Weights of a small masked image model.
Model: 6.44M parameters, 64-pixel images, encoder arch vit, encoder patch size [8, 8], encoder layers 14, encoder width 192.
Rows from block 3 of the encoder, named by matrix and row number. Rows with one number belong to one neuron. Each number is 50 + 12 x the weight over its row's rms, rounded and kept within 0 to 99. All counts start at 0. After the name is the row's rms in percent of the matrix's.
# fc1: MLP up (encoder.blocks.3.mlp.fc1.weight, 576x192), inputs 0-191
# fc2: MLP down (encoder.blocks.3.mlp.fc2.weight, 192x576, transposed), outputs 0-191
fc1.116 062:54 34 47 39 56 59 38 49 52 35 55 54 49 44 58 46 69 56 68 57 41 52 48 50 66 51 38 43 46 61 64 35 36 81 54 51 52 56 43 39 58 65 53 43 67 55 56 44 47 23 58 26 50 58 69 48 36 57 60 60 67 56 69 38 65 56 56 61 45 47 33 43 45 55 62 39 46 37 55 60 61 34 59 28 57 37 13 41 65 40 79 40 41 40 33 41 48 35 46 48 53 61 64 40 41 44 60 44 58 44 66 55 46 35 42 32 35 42 35 37 36 63 60 61 56 21 86 52 86 47 67 35 44 45 28 59 51 53 62 52 60 42 46 46 22 64 57 54 53 53 47 46 41 64 47 41 52 62 51 55 63 71 60 54 54 69 59 64 66 47 67 63 54 51 39 51 60 41 36 48 58 32 50 60 51 44 39 67 57 43 60 44
fc1.117 105:64 03 40 72 66 49 70 36 58 46 42 36 55 38 49 37 53 33 64 50 66 33 49 30 45 55 47 59 76 50 55 52 56 74 37 92 47 69 54 42 53 61 47 51 47 50 72 59 43 35 39 52 68 28 39 56 66 44 68 60 45 40 39 55 47 66 37 67 69 36 64 46 38 69 53 48 48 35 52 59 52 34 76 48 57 36 55 66 31 50 65 43 39 47 45 48 51 51 43 37 34 53 42 26 41 38 53 50 49 51 52 54 49 68 45 38 51 44 74 64 53 34 35 34 50 48 32 37 45 61 51 53 48 46 54 38 34 39 38 38 45 70 60 56 26 56 42 53 52 65 64 52 59 36 62 53 40 57 60 55 71 48 54 40 61 49 46 63 44 56 41 47 61 42 56 36 47 60 48 44 63 41 44 39 40 55 47 76 50 52 61 45
fc1.118 131:72 50 44 48 54 37 43 45 45 38 71 50 37 46 38 47 64 26 50 41 61 55 54 62 21 69 51 41 67 37 62 67 13 53 41 38 11 53 48 58 34 54 45 55 49 47 38 42 55 50 61 42 44 45 61 37 46 53 47 44 42 41 49 56 58 48 36 52 35 81 59 46 48 58 36 60 88 63 61 42 38 63 54 52 37 57 57 40 51 64 58 48 53 46 52 74 41 63 55 40 63 30 23 66 39 74 40 55 35 53 59 53 64 58 70 49 39 64 45 34 54 47 56 44 70 39 30 40 49 45 68 51 56 53 38 57 36 51 33 53 44 48 69 58 34 47 66 63 59 41 49 57 59 53 34 53 33 36 58 58 57 68 52 54 52 71 53 54 41 52 47 51 49 58 66 52 54 55 30 33 47 43 56 53 74 54 27 59 38 62 41 35
fc1.119 073:52 50 39 65 71 60 49 52 54 55 43 65 50 53 59 27 36 61 68 29 79 48 58 40 58 46 58 41 61 43 67 57 59 47 65 54 56 51 43 74 35 67 47 19 50 46 50 49 45 57 32 55 55 41 32 22 60 69 68 64 52 28 58 41 57 61 46 67 20 49 60 42 54 40 59 61 51 45 42 52 62 53 71 42 84 71 59 45 67 45 31 69 54 46 41 33 48 55 39 39 29 38 50 42 63 57 46 49 62 51 46 49 48 76 59 53 34 49 51 44 51 47 29 49 60 49 60 54 46 41 41 49 46 51 61 53 39 52 57 41 43 78 56 61 34 39 60 57 62 45 52 37 68 43 46 40 63 35 51 50 30 26 67 41 57 34 46 22 48 57 52 40 30 52 56 73 59 65 36 55 36 56 56 68 51 51 59 39 46 42 44 54
fc1.120 073:31 62 59 65 53 45 68 47 43 45 65 48 29 43 53 35 69 43 56 41 48 40 53 69 35 44 62 56 43 75 61 50 52 59 50 65 42 62 47 59 44 49 58 48 50 60 44 83 60 54 52 47 64 20 41 36 64 40 58 46 64 49 62 51 37 31 50 66 51 53 30 54 61 72 42 64 62 44 41 59 62 43 35 70 47 36 67 35 51 34 55 66 49 59 31 61 54 54 42 45 55 64 75 78 27 35 24 38 36 40 39 72 47 84 80 40 41 20 43 48 32 52 38 48 57 49 52 42 45 52 45 48 49 47 51 37 50 44 68 51 48 52 50 59 56 66 51 61 46 62 48 59 28 53 53 60 31 48 37 51 30 51 59 62 53 39 28 57 53 56 46 71 65 31 32 54 44 43 48 57 62 47 56 54 50 46 61 58 52 52 45 57
fc1.121 092:51 41 47 53 42 43 38 33 46 59 55 37 54 30 45 35 48 42 56 47 48 56 65 38 63 48 53 65 50 61 43 31 26 50 55 57 66 63 45 79 58 30 38 52 82 61 47 34 36 48 66 35 61 33 35 65 75 57 59 60 36 38 41 47 49 34 59 39 47 46 56 59 32 44 38 59 55 46 66 58 38 49 44 38 63 48 56 40 23 69 42 56 63 33 41 65 35 53 56 56 46 64 69 54 47 63 42 51 79 55 47 63 48 56 41 28 55 52 60 31 41 51 32 47 58 44 51 51 41 70 73 77 43 44 70 50 54 40 28 62 53 59 60 46 36 46 50 65 55 68 70 48 27 49 66 75 56 31 66 48 62 64 19 43 49 36 54 53 51 51 50 57 51 67 60 67 55 29 49 52 52 51 54 49 60 51 64 45 39 48 59 42
fc1.122 080:58 61 57 60 40 70 50 45 49 64 65 34 58 47 39 48 43 55 55 56 57 43 49 44 49 61 49 63 42 41 46 50 54 45 61 52 61 42 55 44 27 23 64 59 45 38 48 47 57 22 57 51 79 53 40 40 59 64 66 46 57 57 62 48 65 31 42 49 46 53 47 48 51 64 26 35 53 40 45 56 33 26 59 52 55 71 70 63 48 57 67 50 53 55 60 50 52 27 43 35 55 51 70 41 65 41 48 22 52 50 64 46 36 31 36 61 37 51 53 44 28 42 70 59 50 61 55 50 63 49 83 39 35 61 50 64 41 48 29 51 50 38 28 32 62 62 56 85 35 52 62 38 55 56 26 35 34 47 49 47 45 55 68 42 52 54 52 44 28 72 59 48 57 38 21 36 57 28 56 38 53 60 46 59 32 50 31 53 54 48 51 65
fc1.123 111:41 47 55 49 38 45 42 69 46 27 39 62 64 32 37 58 69 61 41 53 62 71 46 58 59 55 46 36 48 40 68 63 35 42 60 50 48 66 45 60 52 53 50 58 36 54 49 57 27 42 46 54 36 50 38 42 51 61 59 54 76 55 46 54 75 42 78 56 62 46 72 46 30 39 59 39 37 58 85 56 43 40 53 53 41 49 55 53 55 57 43 65 68 67 46 68 35 57 60 72 69 60 40 57 50 47 88 61 32 45 50 50 38 42 39 37 55 56 69 47 36 15 37 46 26 51 51 61 64 60 56 63 77 43 52 40 43 64 53 51 57 45 44 48 49 49 51 52 55 31 35 51 49 38 41 35 43 62 51 52 44 62 30 64 36 46 44 71 54 44 61 69 55 61 43 45 38 58 32 31 47 64 58 28 39 45 58 41 56 64 42 57
fc1.124 129:63 47 49 50 34 68 31 70 44 41 74 45 39 38 55 56 78 58 39 36 58 57 26 37 49 41 32 64 57 65 51 57 58 62 45 51 54 50 71 57 47 28 55 52 43 42 46 46 44 49 56 50 41 62 35 03 47 53 30 39 47 30 50 50 42 28 45 23 69 29 47 35 42 57 31 43 63 40 35 54 53 49 19 64 62 47 43 49 56 61 52 52 38 50 58 38 73 59 54 51 44 48 56 44 47 51 35 41 56 53 54 51 42 51 42 43 30 50 48 51 57 69 69 50 57 39 54 65 51 54 50 51 63 57 49 32 46 46 67 56 51 58 52 67 39 52 54 70 74 60 44 53 56 42 62 51 28 32 56 38 39 48 70 63 44 63 52 52 49 42 32 67 60 45 58 48 57 48 91 45 70 53 33 33 52 61 44 47 66 63 41 54
fc1.125 077:51 48 49 55 58 66 53 39 34 42 67 60 70 61 44 52 35 46 50 34 70 59 49 51 56 49 52 26 56 54 55 57 13 65 45 66 52 67 57 48 48 33 42 26 57 59 39 47 35 68 59 56 56 45 50 46 43 54 41 67 60 32 43 63 25 32 38 29 67 36 60 55 34 38 48 41 52 45 45 47 74 44 58 45 56 34 53 53 52 60 50 62 41 49 46 58 50 75 27 49 73 52 50 40 48 68 54 26 42 63 54 50 52 53 53 59 63 71 25 52 49 40 52 72 53 60 66 48 52 44 70 25 69 06 66 45 48 31 33 34 46 47 65 55 33 49 67 28 51 49 56 51 60 41 43 58 56 59 38 52 48 48 70 41 57 61 52 60 65 59 40 46 37 53 38 52 42 53 54 49 53 59 44 66 64 45 54 64 57 62 52 71
fc1.126 144:44 52 59 40 86 49 55 62 33 32 24 43 48 62 63 54 40 67 58 69 58 45 23 42 43 33 55 56 53 51 46 73 64 51 75 53 58 73 40 57 60 39 24 50 39 40 65 63 75 40 62 43 57 57 32 50 51 51 70 69 58 43 48 55 24 43 53 26 65 51 36 58 32 49 35 49 52 49 41 41 65 44 55 47 38 53 22 54 46 59 70 46 48 44 53 57 33 46 49 53 41 56 66 52 51 74 42 57 45 50 42 54 61 51 44 74 24 30 64 41 47 62 42 34 43 49 29 25 57 44 67 55 74 26 50 48 32 48 56 47 64 27 60 40 55 49 44 50 42 48 52 53 54 41 64 60 71 37 51 55 48 53 57 53 39 53 58 56 53 54 54 54 72 42 49 55 45 44 39 55 24 41 59 56 60 52 40 54 37 34 58 53
fc1.127 069:34 46 25 49 49 44 33 41 45 41 58 58 52 66 53 57 44 63 26 59 42 61 51 47 71 65 54 48 57 56 54 47 46 50 52 38 35 77 52 52 43 45 69 60 70 59 75 54 42 48 56 64 48 53 55 46 20 54 39 54 56 59 62 50 47 66 41 67 42 59 52 47 48 68 30 51 27 47 50 58 21 53 51 47 45 45 58 56 63 70 62 68 29 54 62 49 31 54 41 76 39 52 57 70 37 71 44 52 64 42 48 53 40 43 23 52 48 39 51 40 35 47 13 47 46 68 51 29 51 49 61 58 30 46 60 37 46 45 90 57 36 39 63 41 57 59 42 56 33 44 59 47 73 48 62 40 47 36 58 48 78 50 60 42 53 54 66 40 47 56 65 43 41 54 38 52 46 63 52 67 54 62 56 64 69 40 35 64 53 55 57 59
fc1.128 130:26 62 73 31 48 32 28 68 48 45 64 66 49 38 29 35 39 57 55 31 38 33 49 41 57 67 48 82 49 57 61 35 59 51 57 51 57 49 63 47 74 43 57 53 48 39 43 39 40 68 43 55 61 45 68 54 65 59 47 47 58 56 60 51 53 44 60 37 44 47 57 39 36 65 36 48 29 50 54 21 45 57 56 45 54 54 43 48 41 68 33 48 38 80 54 55 52 69 55 29 26 26 46 45 39 51 58 65 39 59 69 45 77 47 70 59 45 33 35 50 64 43 54 55 19 53 64 58 53 39 50 40 52 46 69 51 52 65 26 54 57 44 58 42 49 57 60 38 44 50 41 65 53 64 60 72 30 59 46 81 55 45 42 42 54 49 55 62 44 50 37 58 36 44 44 36 34 42 41 52 48 43 75 40 43 55 48 59 39 47 51 37
fc1.129 103:24 48 55 42 61 55 50 70 42 43 50 36 51 65 39 71 47 43 43 53 59 64 33 49 58 52 41 55 48 57 50 47 53 26 60 54 55 36 52 62 43 61 43 37 39 44 24 52 38 63 38 61 55 42 36 54 44 48 67 72 32 58 58 60 64 48 44 33 59 52 48 61 37 65 37 42 50 28 44 39 28 60 29 48 51 39 56 48 52 70 35 34 56 32 37 58 67 68 58 42 50 48 28 57 59 36 47 59 46 65 61 60 65 34 48 37 33 63 57 72 46 59 41 75 41 58 73 48 57 44 39 42 61 67 13 52 42 56 44 61 57 54 48 31 46 27 51 55 59 71 50 63 57 38 65 33 30 32 47 59 58 53 49 42 50 36 46 50 46 62 28 52 63 63 52 54 57 46 66 78 62 49 56 38 57 54 25 49 62 71 53 69
fc1.130 079:57 52 39 63 51 51 42 58 42 39 72 58 38 52 48 65 57 75 60 30 61 64 48 44 72 63 49 53 26 59 43 50 67 47 66 27 40 45 51 72 33 42 54 56 64 62 52 44 52 63 49 54 72 74 40 55 49 67 47 58 46 34 33 33 28 35 36 56 47 60 58 23 34 45 45 65 60 62 36 47 73 53 53 43 30 43 27 57 33 50 47 55 57 52 48 50 41 70 66 65 53 62 63 32 50 35 41 59 59 45 38 60 62 55 65 50 28 39 39 37 39 69 54 62 56 49 39 39 79 41 56 66 73 46 61 62 57 50 42 59 36 50 62 41 50 31 52 51 40 71 49 58 38 35 57 48 23 33 66 52 46 39 31 47 27 36 37 44 36 56 49 60 57 53 26 42 49 56 51 47 50 34 41 57 60 61 49 58 37 40 56 51
fc1.131 087:30 67 55 59 44 50 34 38 58 49 62 36 60 44 52 54 72 25 59 49 61 65 22 42 55 63 41 42 47 57 50 49 53 54 49 39 56 52 50 72 51 38 52 60 52 43 48 39 36 63 52 30 79 37 39 55 64 62 36 57 47 53 42 59 82 43 41 53 60 47 54 55 62 45 38 38 63 54 50 44 35 65 47 58 34 52 50 85 51 42 34 52 43 68 37 43 63 56 53 51 51 47 58 38 19 54 50 40 45 40 30 73 53 61 37 52 76 61 42 37 37 47 47 54 65 46 53 30 64 53 49 70 46 49 60 46 43 32 61 52 79 53 60 55 53 42 78 56 34 45 45 58 51 24 41 55 53 70 47 43 41 57 55 47 49 39 35 58 59 32 54 62 50 57 30 21 38 49 67 57 48 56 35 51 37 61 54 36 19 48 59 34
fc1.132 095:41 38 75 59 53 34 45 49 44 43 38 47 46 62 51 44 56 56 58 66 51 69 46 40 32 53 84 31 44 53 18 37 35 44 47 38 57 55 22 67 77 58 48 51 41 31 46 56 58 70 59 55 55 42 67 50 54 27 51 58 51 69 58 59 47 62 49 55 52 52 70 54 64 38 49 57 46 48 61 71 54 16 55 36 43 54 54 47 52 39 63 43 44 79 38 72 59 54 51 49 57 71 59 40 45 72 43 59 48 39 49 63 62 54 39 01 55 55 51 57 56 65 57 55 38 47 67 27 70 40 51 49 48 67 50 36 39 49 48 48 63 42 41 45 54 57 55 37 41 45 60 35 47 70 44 43 50 42 51 71 50 66 55 57 49 66 58 66 53 38 35 21 60 58 43 46 44 45 43 57 52 38 59 50 61 36 49 40 43 40 53 42
fc1.133 090:46 26 68 21 57 52 46 70 76 47 38 54 50 71 50 54 51 33 46 39 47 44 39 45 75 40 61 38 45 47 45 51 39 55 56 61 52 86 54 62 53 54 51 74 54 60 52 60 47 67 66 68 55 42 47 54 42 45 39 57 59 49 57 55 58 74 51 56 42 32 61 67 47 69 49 39 64 38 46 60 54 44 47 66 40 69 45 53 45 54 48 64 50 62 67 29 68 54 44 33 57 60 66 40 27 34 46 40 50 63 39 42 34 49 54 70 48 44 53 64 74 47 59 50 52 46 69 48 74 62 66 36 47 38 40 44 51 50 68 48 69 30 51 39 53 44 64 68 36 53 39 43 55 60 39 21 52 34 38 68 43 49 32 34 69 62 44 59 52 60 66 65 51 53 59 59 55 36 58 32 54 59 53 28 33 48 54 52 36 29 58 61
fc2.116 078:70 34 51 43 28 50 61 55 68 41 48 63 64 34 57 35 51 44 41 40 76 53 58 71 54 58 32 43 69 52 33 37 60 30 54 41 69 21 53 57 55 64 33 73 55 39 48 53 40 43 42 43 56 35 53 31 54 36 36 52 37 36 45 50 47 57 46 63 61 57 76 43 48 55 51 68 47 35 58 58 59 47 63 54 48 38 29 52 40 49 42 62 45 53 53 38 52 44 46 53 60 47 53 66 43 45 22 56 53 57 62 66 51 49 50 63 66 28 54 74 59 53 58 44 36 57 25 52 59 48 39 41 43 49 61 68 35 54 47 51 65 54 50 64 49 53 26 63 52 47 54 68 33 31 49 58 67 26 36 50 46 41 26 19 48 34 62 34 47 55 39 34 64 28 49 44 57 35 50 42 52 39 62 42 50 51 53 60 87 53 50 57
fc2.117 133:23 48 71 42 47 56 55 64 52 77 54 65 48 62 42 49 71 57 46 58 50 48 32 62 47 43 68 34 48 51 29 62 42 37 51 25 38 25 49 60 48 50 43 58 51 52 49 52 41 47 44 42 36 63 58 51 59 39 45 68 63 76 45 40 55 39 48 36 46 65 28 60 50 45 57 57 59 66 63 46 31 50 44 64 34 57 63 46 57 41 32 53 81 33 47 44 34 38 33 53 59 51 36 47 58 59 38 46 66 51 69 49 33 42 60 55 47 46 41 44 66 67 72 47 39 43 60 65 55 24 54 42 56 63 52 30 84 60 52 66 47 41 53 23 54 56 47 61 49 39 44 48 54 63 44 48 65 63 44 41 23 64 47 63 49 38 51 29 56 58 39 75 38 58 52 78 40 46 42 30 47 39 64 70 49 41 46 54 46 56 36 50
fc2.118 101:36 42 57 44 69 62 55 54 59 58 74 46 55 65 64 52 69 59 61 63 23 60 27 28 69 50 51 34 51 52 39 55 52 49 66 44 68 38 53 61 41 62 52 31 75 33 51 63 45 55 55 65 57 52 36 69 52 49 55 61 41 45 54 33 61 39 73 69 55 54 32 46 36 46 60 37 32 57 39 60 50 54 62 69 76 49 51 58 52 35 32 50 39 41 55 51 47 57 38 52 48 80 50 39 52 54 67 34 39 65 50 34 57 38 37 57 53 52 85 54 43 54 28 79 45 59 66 39 60 53 59 34 53 45 41 63 42 52 29 44 42 35 31 38 64 46 74 32 50 39 54 57 72 48 54 40 48 60 47 61 41 31 68 56 59 54 57 41 48 44 29 43 67 55 48 28 55 39 61 45 65 52 49 46 34 43 51 34 52 48 52 48
fc2.119 077:80 39 57 28 55 49 23 54 49 72 61 48 61 48 50 70 27 68 26 60 67 59 73 74 51 59 74 57 48 63 46 51 43 61 49 73 54 49 69 55 58 50 34 58 45 33 67 55 64 33 28 50 65 49 61 48 41 51 39 27 35 73 52 60 33 52 29 29 69 48 28 51 56 70 44 56 43 45 42 54 50 70 45 67 52 38 54 42 46 70 63 63 42 74 66 57 36 38 55 65 35 82 49 25 35 47 65 54 43 46 59 50 55 48 61 43 59 43 59 48 32 43 52 43 63 58 50 50 62 50 31 53 61 30 42 53 65 53 48 55 48 71 47 54 45 58 55 53 62 53 33 40 51 64 32 48 66 45 64 34 47 40 41 57 50 54 55 39 41 55 44 43 38 48 58 44 62 47 43 31 41 52 55 52 56 45 41 43 34 46 50 56
fc2.120 081:51 51 64 47 50 60 32 56 54 32 53 54 40 63 39 42 49 61 34 50 34 47 48 46 65 48 23 38 75 41 49 39 40 48 68 25 72 45 50 45 40 55 30 41 43 37 46 46 36 41 39 69 46 62 36 48 31 45 42 53 63 49 47 82 62 64 54 39 54 22 52 46 55 35 56 38 41 67 65 47 79 67 47 57 48 47 49 64 53 48 55 62 44 35 58 20 64 56 48 60 55 44 47 39 52 62 65 48 46 54 69 50 54 28 60 29 55 41 49 77 38 39 58 59 55 76 26 33 33 50 55 45 39 57 75 70 55 46 40 41 59 66 35 45 37 21 43 66 54 41 49 59 30 53 59 54 61 56 45 53 53 43 38 40 35 49 29 55 44 38 65 49 35 44 43 64 37 43 46 52 62 57 41 62 58 69 46 56 60 50 67 65
fc2.121 115:59 51 51 67 53 40 57 57 42 49 51 59 42 49 49 53 63 48 44 67 86 43 46 51 44 43 26 46 53 47 64 69 68 48 39 51 54 55 46 37 29 51 25 56 35 55 50 52 59 71 22 41 38 35 59 41 44 47 30 52 90 58 58 40 53 45 43 41 48 66 35 43 57 55 45 45 45 58 58 45 50 58 59 69 46 55 44 42 60 50 73 30 33 57 60 42 44 55 43 39 67 42 49 51 46 38 51 45 38 75 56 50 46 50 70 48 43 44 37 42 76 53 59 48 45 44 52 41 85 46 25 26 56 43 34 39 62 52 73 52 53 59 38 58 64 55 39 55 59 29 46 64 50 74 32 36 55 68 43 36 52 49 70 73 56 85 44 36 51 63 69 61 46 52 44 37 52 56 55 48 57 37 38 56 55 36 51 64 53 47 48 65
fc2.122 108:42 57 51 42 45 43 35 52 57 37 44 34 58 33 60 61 54 40 52 43 48 27 46 29 52 66 49 46 60 63 44 59 24 57 48 42 63 40 45 31 63 62 23 32 47 39 41 63 35 50 43 60 43 25 52 39 36 48 53 36 35 37 33 39 61 47 64 42 31 54 23 48 40 50 83 63 40 53 50 58 34 73 60 48 43 46 43 39 39 61 55 61 60 55 29 38 32 36 43 47 34 49 47 41 57 32 47 61 52 58 45 49 44 45 57 52 66 52 66 46 48 39 53 57 45 34 46 61 53 64 36 46 61 34 72 30 57 50 52 66 54 53 63 60 27 31 52 46 63 43 42 45 74 54 54 82 54 41 54 51 60 65 41 48 52 42 52 47 59 27 51 46 60 62 51 51 30 61 37 75 56 87 67 57 66 36 40 64 36 59 55 47
fc2.123 092:44 37 60 61 44 31 58 69 60 79 44 58 58 59 52 45 54 43 53 43 64 43 57 59 34 51 37 63 42 46 47 49 50 63 39 58 48 46 64 56 45 49 38 68 50 51 39 47 56 49 65 44 69 40 46 59 55 45 34 66 62 70 58 71 29 41 21 53 48 65 53 46 74 32 51 33 54 53 53 52 31 62 41 52 53 58 49 56 29 36 35 46 38 71 67 79 46 43 66 33 42 49 46 47 47 54 28 62 40 49 52 63 42 62 63 39 57 44 34 56 48 40 55 53 63 39 60 64 67 38 34 38 40 25 62 46 42 38 47 45 67 73 38 28 33 31 55 32 53 60 55 84 14 55 55 57 42 38 50 40 29 43 60 51 55 41 43 36 52 57 47 67 29 61 53 41 34 47 62 43 39 56 73 41 52 51 33 48 56 42 53 57
fc2.124 110:20 33 46 52 42 48 45 52 56 55 54 38 65 53 39 52 38 46 54 47 32 58 68 55 61 41 66 60 51 36 39 54 44 68 22 58 56 38 39 51 49 39 38 46 56 50 38 36 49 59 35 43 55 40 72 57 61 42 48 64 62 67 46 26 60 65 58 39 29 59 62 50 47 47 51 56 49 50 45 41 63 41 55 35 37 46 62 44 50 42 60 74 55 54 55 37 49 57 95 62 44 27 68 51 42 46 43 67 55 46 30 37 47 60 51 49 46 62 53 56 35 43 10 48 47 59 72 56 36 24 54 67 56 60 52 61 46 67 35 52 62 33 41 50 63 30 45 73 59 65 58 56 51 44 59 53 49 60 71 52 48 42 39 63 32 44 22 45 72 46 53 32 33 35 35 46 58 56 48 45 38 49 43 44 62 46 26 59 54 37 47 42
fc2.125 083:54 33 48 68 28 08 61 64 66 56 46 25 33 42 60 33 66 58 60 49 61 44 46 51 50 56 53 52 33 40 41 47 53 53 67 36 45 48 26 63 51 63 47 67 41 45 38 52 53 44 55 45 56 43 52 44 35 65 38 38 57 60 52 42 78 65 48 59 35 44 46 51 58 64 64 58 68 52 30 51 33 40 56 44 57 36 46 43 46 55 53 56 46 41 43 26 54 56 49 52 38 45 57 58 43 55 48 82 39 31 36 52 67 59 72 54 31 45 68 57 42 62 64 50 63 43 52 52 36 60 35 60 44 68 31 64 40 56 53 48 47 55 41 65 69 58 64 60 42 66 39 62 71 50 60 44 45 36 62 57 59 54 51 39 72 54 51 66 43 29 30 61 45 34 72 67 32 36 37 32 57 33 54 57 32 33 61 65 60 52 57 37
fc2.126 119:64 61 57 41 51 54 54 48 65 45 28 53 46 29 39 35 42 46 62 66 35 45 86 38 63 41 25 40 37 47 49 40 31 58 36 58 31 47 37 55 40 62 50 41 66 46 52 46 51 50 35 60 42 56 59 48 54 39 24 35 36 39 73 44 65 59 40 45 50 41 48 61 64 70 54 43 33 26 47 55 43 61 51 36 45 55 66 18 55 69 45 43 60 55 50 42 47 72 40 55 49 56 44 62 57 54 49 43 52 60 58 44 61 40 44 31 68 40 43 76 63 50 55 71 61 64 60 56 21 47 31 49 39 37 44 52 61 56 47 59 52 51 68 79 74 54 59 53 60 51 46 32 64 44 53 51 52 57 47 42 64 59 40 43 45 54 52 34 39 34 52 33 26 46 64 34 52 60 61 40 73 46 32 52 49 43 47 52 53 82 39 41
fc2.127 070:38 43 65 45 47 36 45 59 66 53 66 54 46 19 61 44 56 60 58 29 46 59 28 72 43 38 49 67 46 61 35 49 70 37 56 36 54 68 46 45 70 45 59 45 29 47 54 53 25 70 34 53 55 39 81 36 69 57 73 46 50 45 47 45 50 49 54 46 50 34 51 61 59 41 42 53 69 81 54 27 66 32 59 30 44 58 46 35 48 37 73 27 49 37 53 47 47 53 42 53 71 42 64 34 43 57 56 40 62 45 51 48 61 58 58 51 54 44 40 70 62 42 59 52 64 35 51 75 49 49 23 58 40 57 54 34 54 46 45 31 57 44 54 54 55 47 48 54 52 50 42 22 53 45 43 41 36 40 60 43 42 31 51 69 69 29 39 50 45 41 47 48 55 56 56 49 50 51 86 60 62 49 35 33 47 55 59 61 38 38 45 55
fc2.128 101:43 24 31 67 68 42 53 64 32 48 60 52 44 63 66 63 55 71 44 42 56 31 56 50 33 51 54 61 46 16 40 49 43 57 43 67 47 58 55 30 55 57 56 47 48 49 39 60 38 56 62 22 00 52 49 60 42 41 62 56 64 79 39 60 50 51 45 57 49 30 55 46 40 55 44 46 45 54 60 53 52 50 58 53 51 44 39 45 63 41 50 57 54 45 50 56 46 44 57 81 57 60 69 50 68 47 40 65 58 37 53 67 61 40 58 57 40 60 36 45 51 35 52 50 42 55 45 43 56 41 58 55 45 68 62 45 57 46 64 62 54 65 37 43 39 43 34 41 43 37 77 49 65 48 48 61 49 39 36 51 58 54 27 52 42 45 50 24 47 73 64 34 77 64 54 53 56 95 41 48 43 39 61 43 56 42 45 54 65 51 57 61
fc2.129 095:47 40 51 59 57 61 61 42 52 71 56 61 56 39 58 20 43 41 76 53 29 34 62 41 30 61 75 48 45 42 61 60 63 64 41 43 34 50 52 39 41 72 61 47 40 55 59 58 54 22 65 15 42 58 60 42 42 54 43 48 62 37 49 29 55 44 40 73 60 35 49 45 61 29 66 61 45 57 53 56 57 38 69 37 27 46 50 39 32 46 45 43 54 57 67 40 45 48 47 42 58 52 48 50 42 56 49 55 69 45 48 42 36 46 56 46 47 49 57 53 75 70 55 48 31 49 26 60 21 43 64 58 41 43 75 39 59 34 51 37 46 31 67 55 45 55 41 50 48 25 43 56 47 66 42 42 50 53 49 49 48 61 50 47 76 58 58 65 47 34 55 65 74 44 17 56 54 42 37 36 45 55 53 62 38 61 48 39 53 60 50 66
fc2.130 087:58 34 45 43 67 64 37 63 38 49 80 40 46 63 46 47 49 35 46 52 27 29 28 24 46 38 39 56 51 60 43 57 51 56 51 80 47 60 46 38 54 44 42 55 51 66 53 45 19 44 58 42 28 34 60 41 63 69 50 37 60 57 77 65 67 48 73 62 50 33 41 45 51 56 56 47 61 37 58 61 55 49 54 64 79 63 60 62 48 55 52 67 57 56 67 54 65 44 54 44 52 50 49 52 30 63 38 43 35 49 34 50 71 57 27 48 53 62 45 45 50 48 62 53 49 55 61 58 32 56 44 58 44 34 45 33 41 47 74 43 29 58 73 58 38 58 49 52 67 55 75 64 62 57 48 62 41 41 55 74 45 40 63 43 40 49 56 63 58 32 51 67 42 42 64 58 52 60 49 52 35 63 44 52 51 26 51 58 62 56 35 25
fc2.131 109:47 58 69 43 45 39 58 69 51 58 62 29 35 56 36 58 68 60 59 36 67 57 47 50 33 43 70 53 52 49 54 61 63 43 26 67 28 47 55 53 53 53 53 51 53 36 51 39 33 52 48 40 44 57 54 65 61 50 50 87 24 46 58 67 32 49 67 49 48 29 30 33 53 78 59 57 44 66 41 64 30 44 68 59 76 18 67 36 55 47 53 74 61 51 42 36 44 65 38 54 54 65 53 48 59 56 53 89 58 51 34 61 62 38 41 48 51 49 33 66 51 54 56 37 51 53 57 32 34 59 59 57 63 47 46 41 49 43 66 52 51 47 48 70 55 63 27 46 23 52 52 51 44 62 47 50 23 59 45 51 39 35 37 43 43 57 41 45 53 50 48 67 44 43 67 74 40 47 54 51 55 40 60 43 49 59 49 50 46 42 52 51
fc2.132 100:51 39 48 39 57 63 58 70 35 59 31 44 58 44 32 49 43 49 21 63 31 34 73 51 57 29 60 72 52 54 50 77 46 38 37 46 34 58 60 42 36 36 64 35 53 51 67 53 45 46 29 42 53 43 31 38 61 55 28 58 60 63 68 52 51 33 50 63 49 36 27 56 36 61 28 60 44 55 47 38 33 57 66 53 53 70 54 31 38 63 60 50 60 44 53 48 47 46 79 77 66 29 54 57 57 43 43 61 48 29 25 45 35 51 48 62 64 60 48 73 54 42 64 54 57 49 65 43 43 61 36 44 44 65 44 49 58 41 48 48 68 49 48 45 60 46 40 41 58 50 56 49 61 67 48 39 32 43 56 77 55 63 50 55 50 38 40 56 37 53 34 72 41 60 62 46 33 48 73 47 39 51 43 52 64 46 23 43 39 60 44 65
fc2.133 122:47 54 55 55 59 32 56 28 26 56 61 43 52 23 37 52 26 55 70 42 53 45 62 55 28 39 45 54 65 58 71 48 59 38 47 45 45 53 32 52 60 42 57 41 41 35 69 60 41 49 38 37 57 52 52 54 44 51 60 46 57 61 47 54 41 33 42 37 49 58 34 28 51 52 62 42 40 47 62 35 36 56 37 47 45 41 47 34 62 54 58 38 61 66 47 64 44 58 47 46 57 61 29 40 41 58 80 57 51 49 73 78 42 22 47 30 58 76 55 42 33 40 66 51 57 41 37 46 50 55 48 56 55 45 49 52 54 50 55 38 57 69 27 59 53 44 45 58 77 52 69 63 52 64 59 58 45 66 33 37 48 41 45 54 67 61 50 19 34 32 33 25 37 50 58 69 59 70 50 60 40 33 40 70 59 47 49 33 31 53 50 41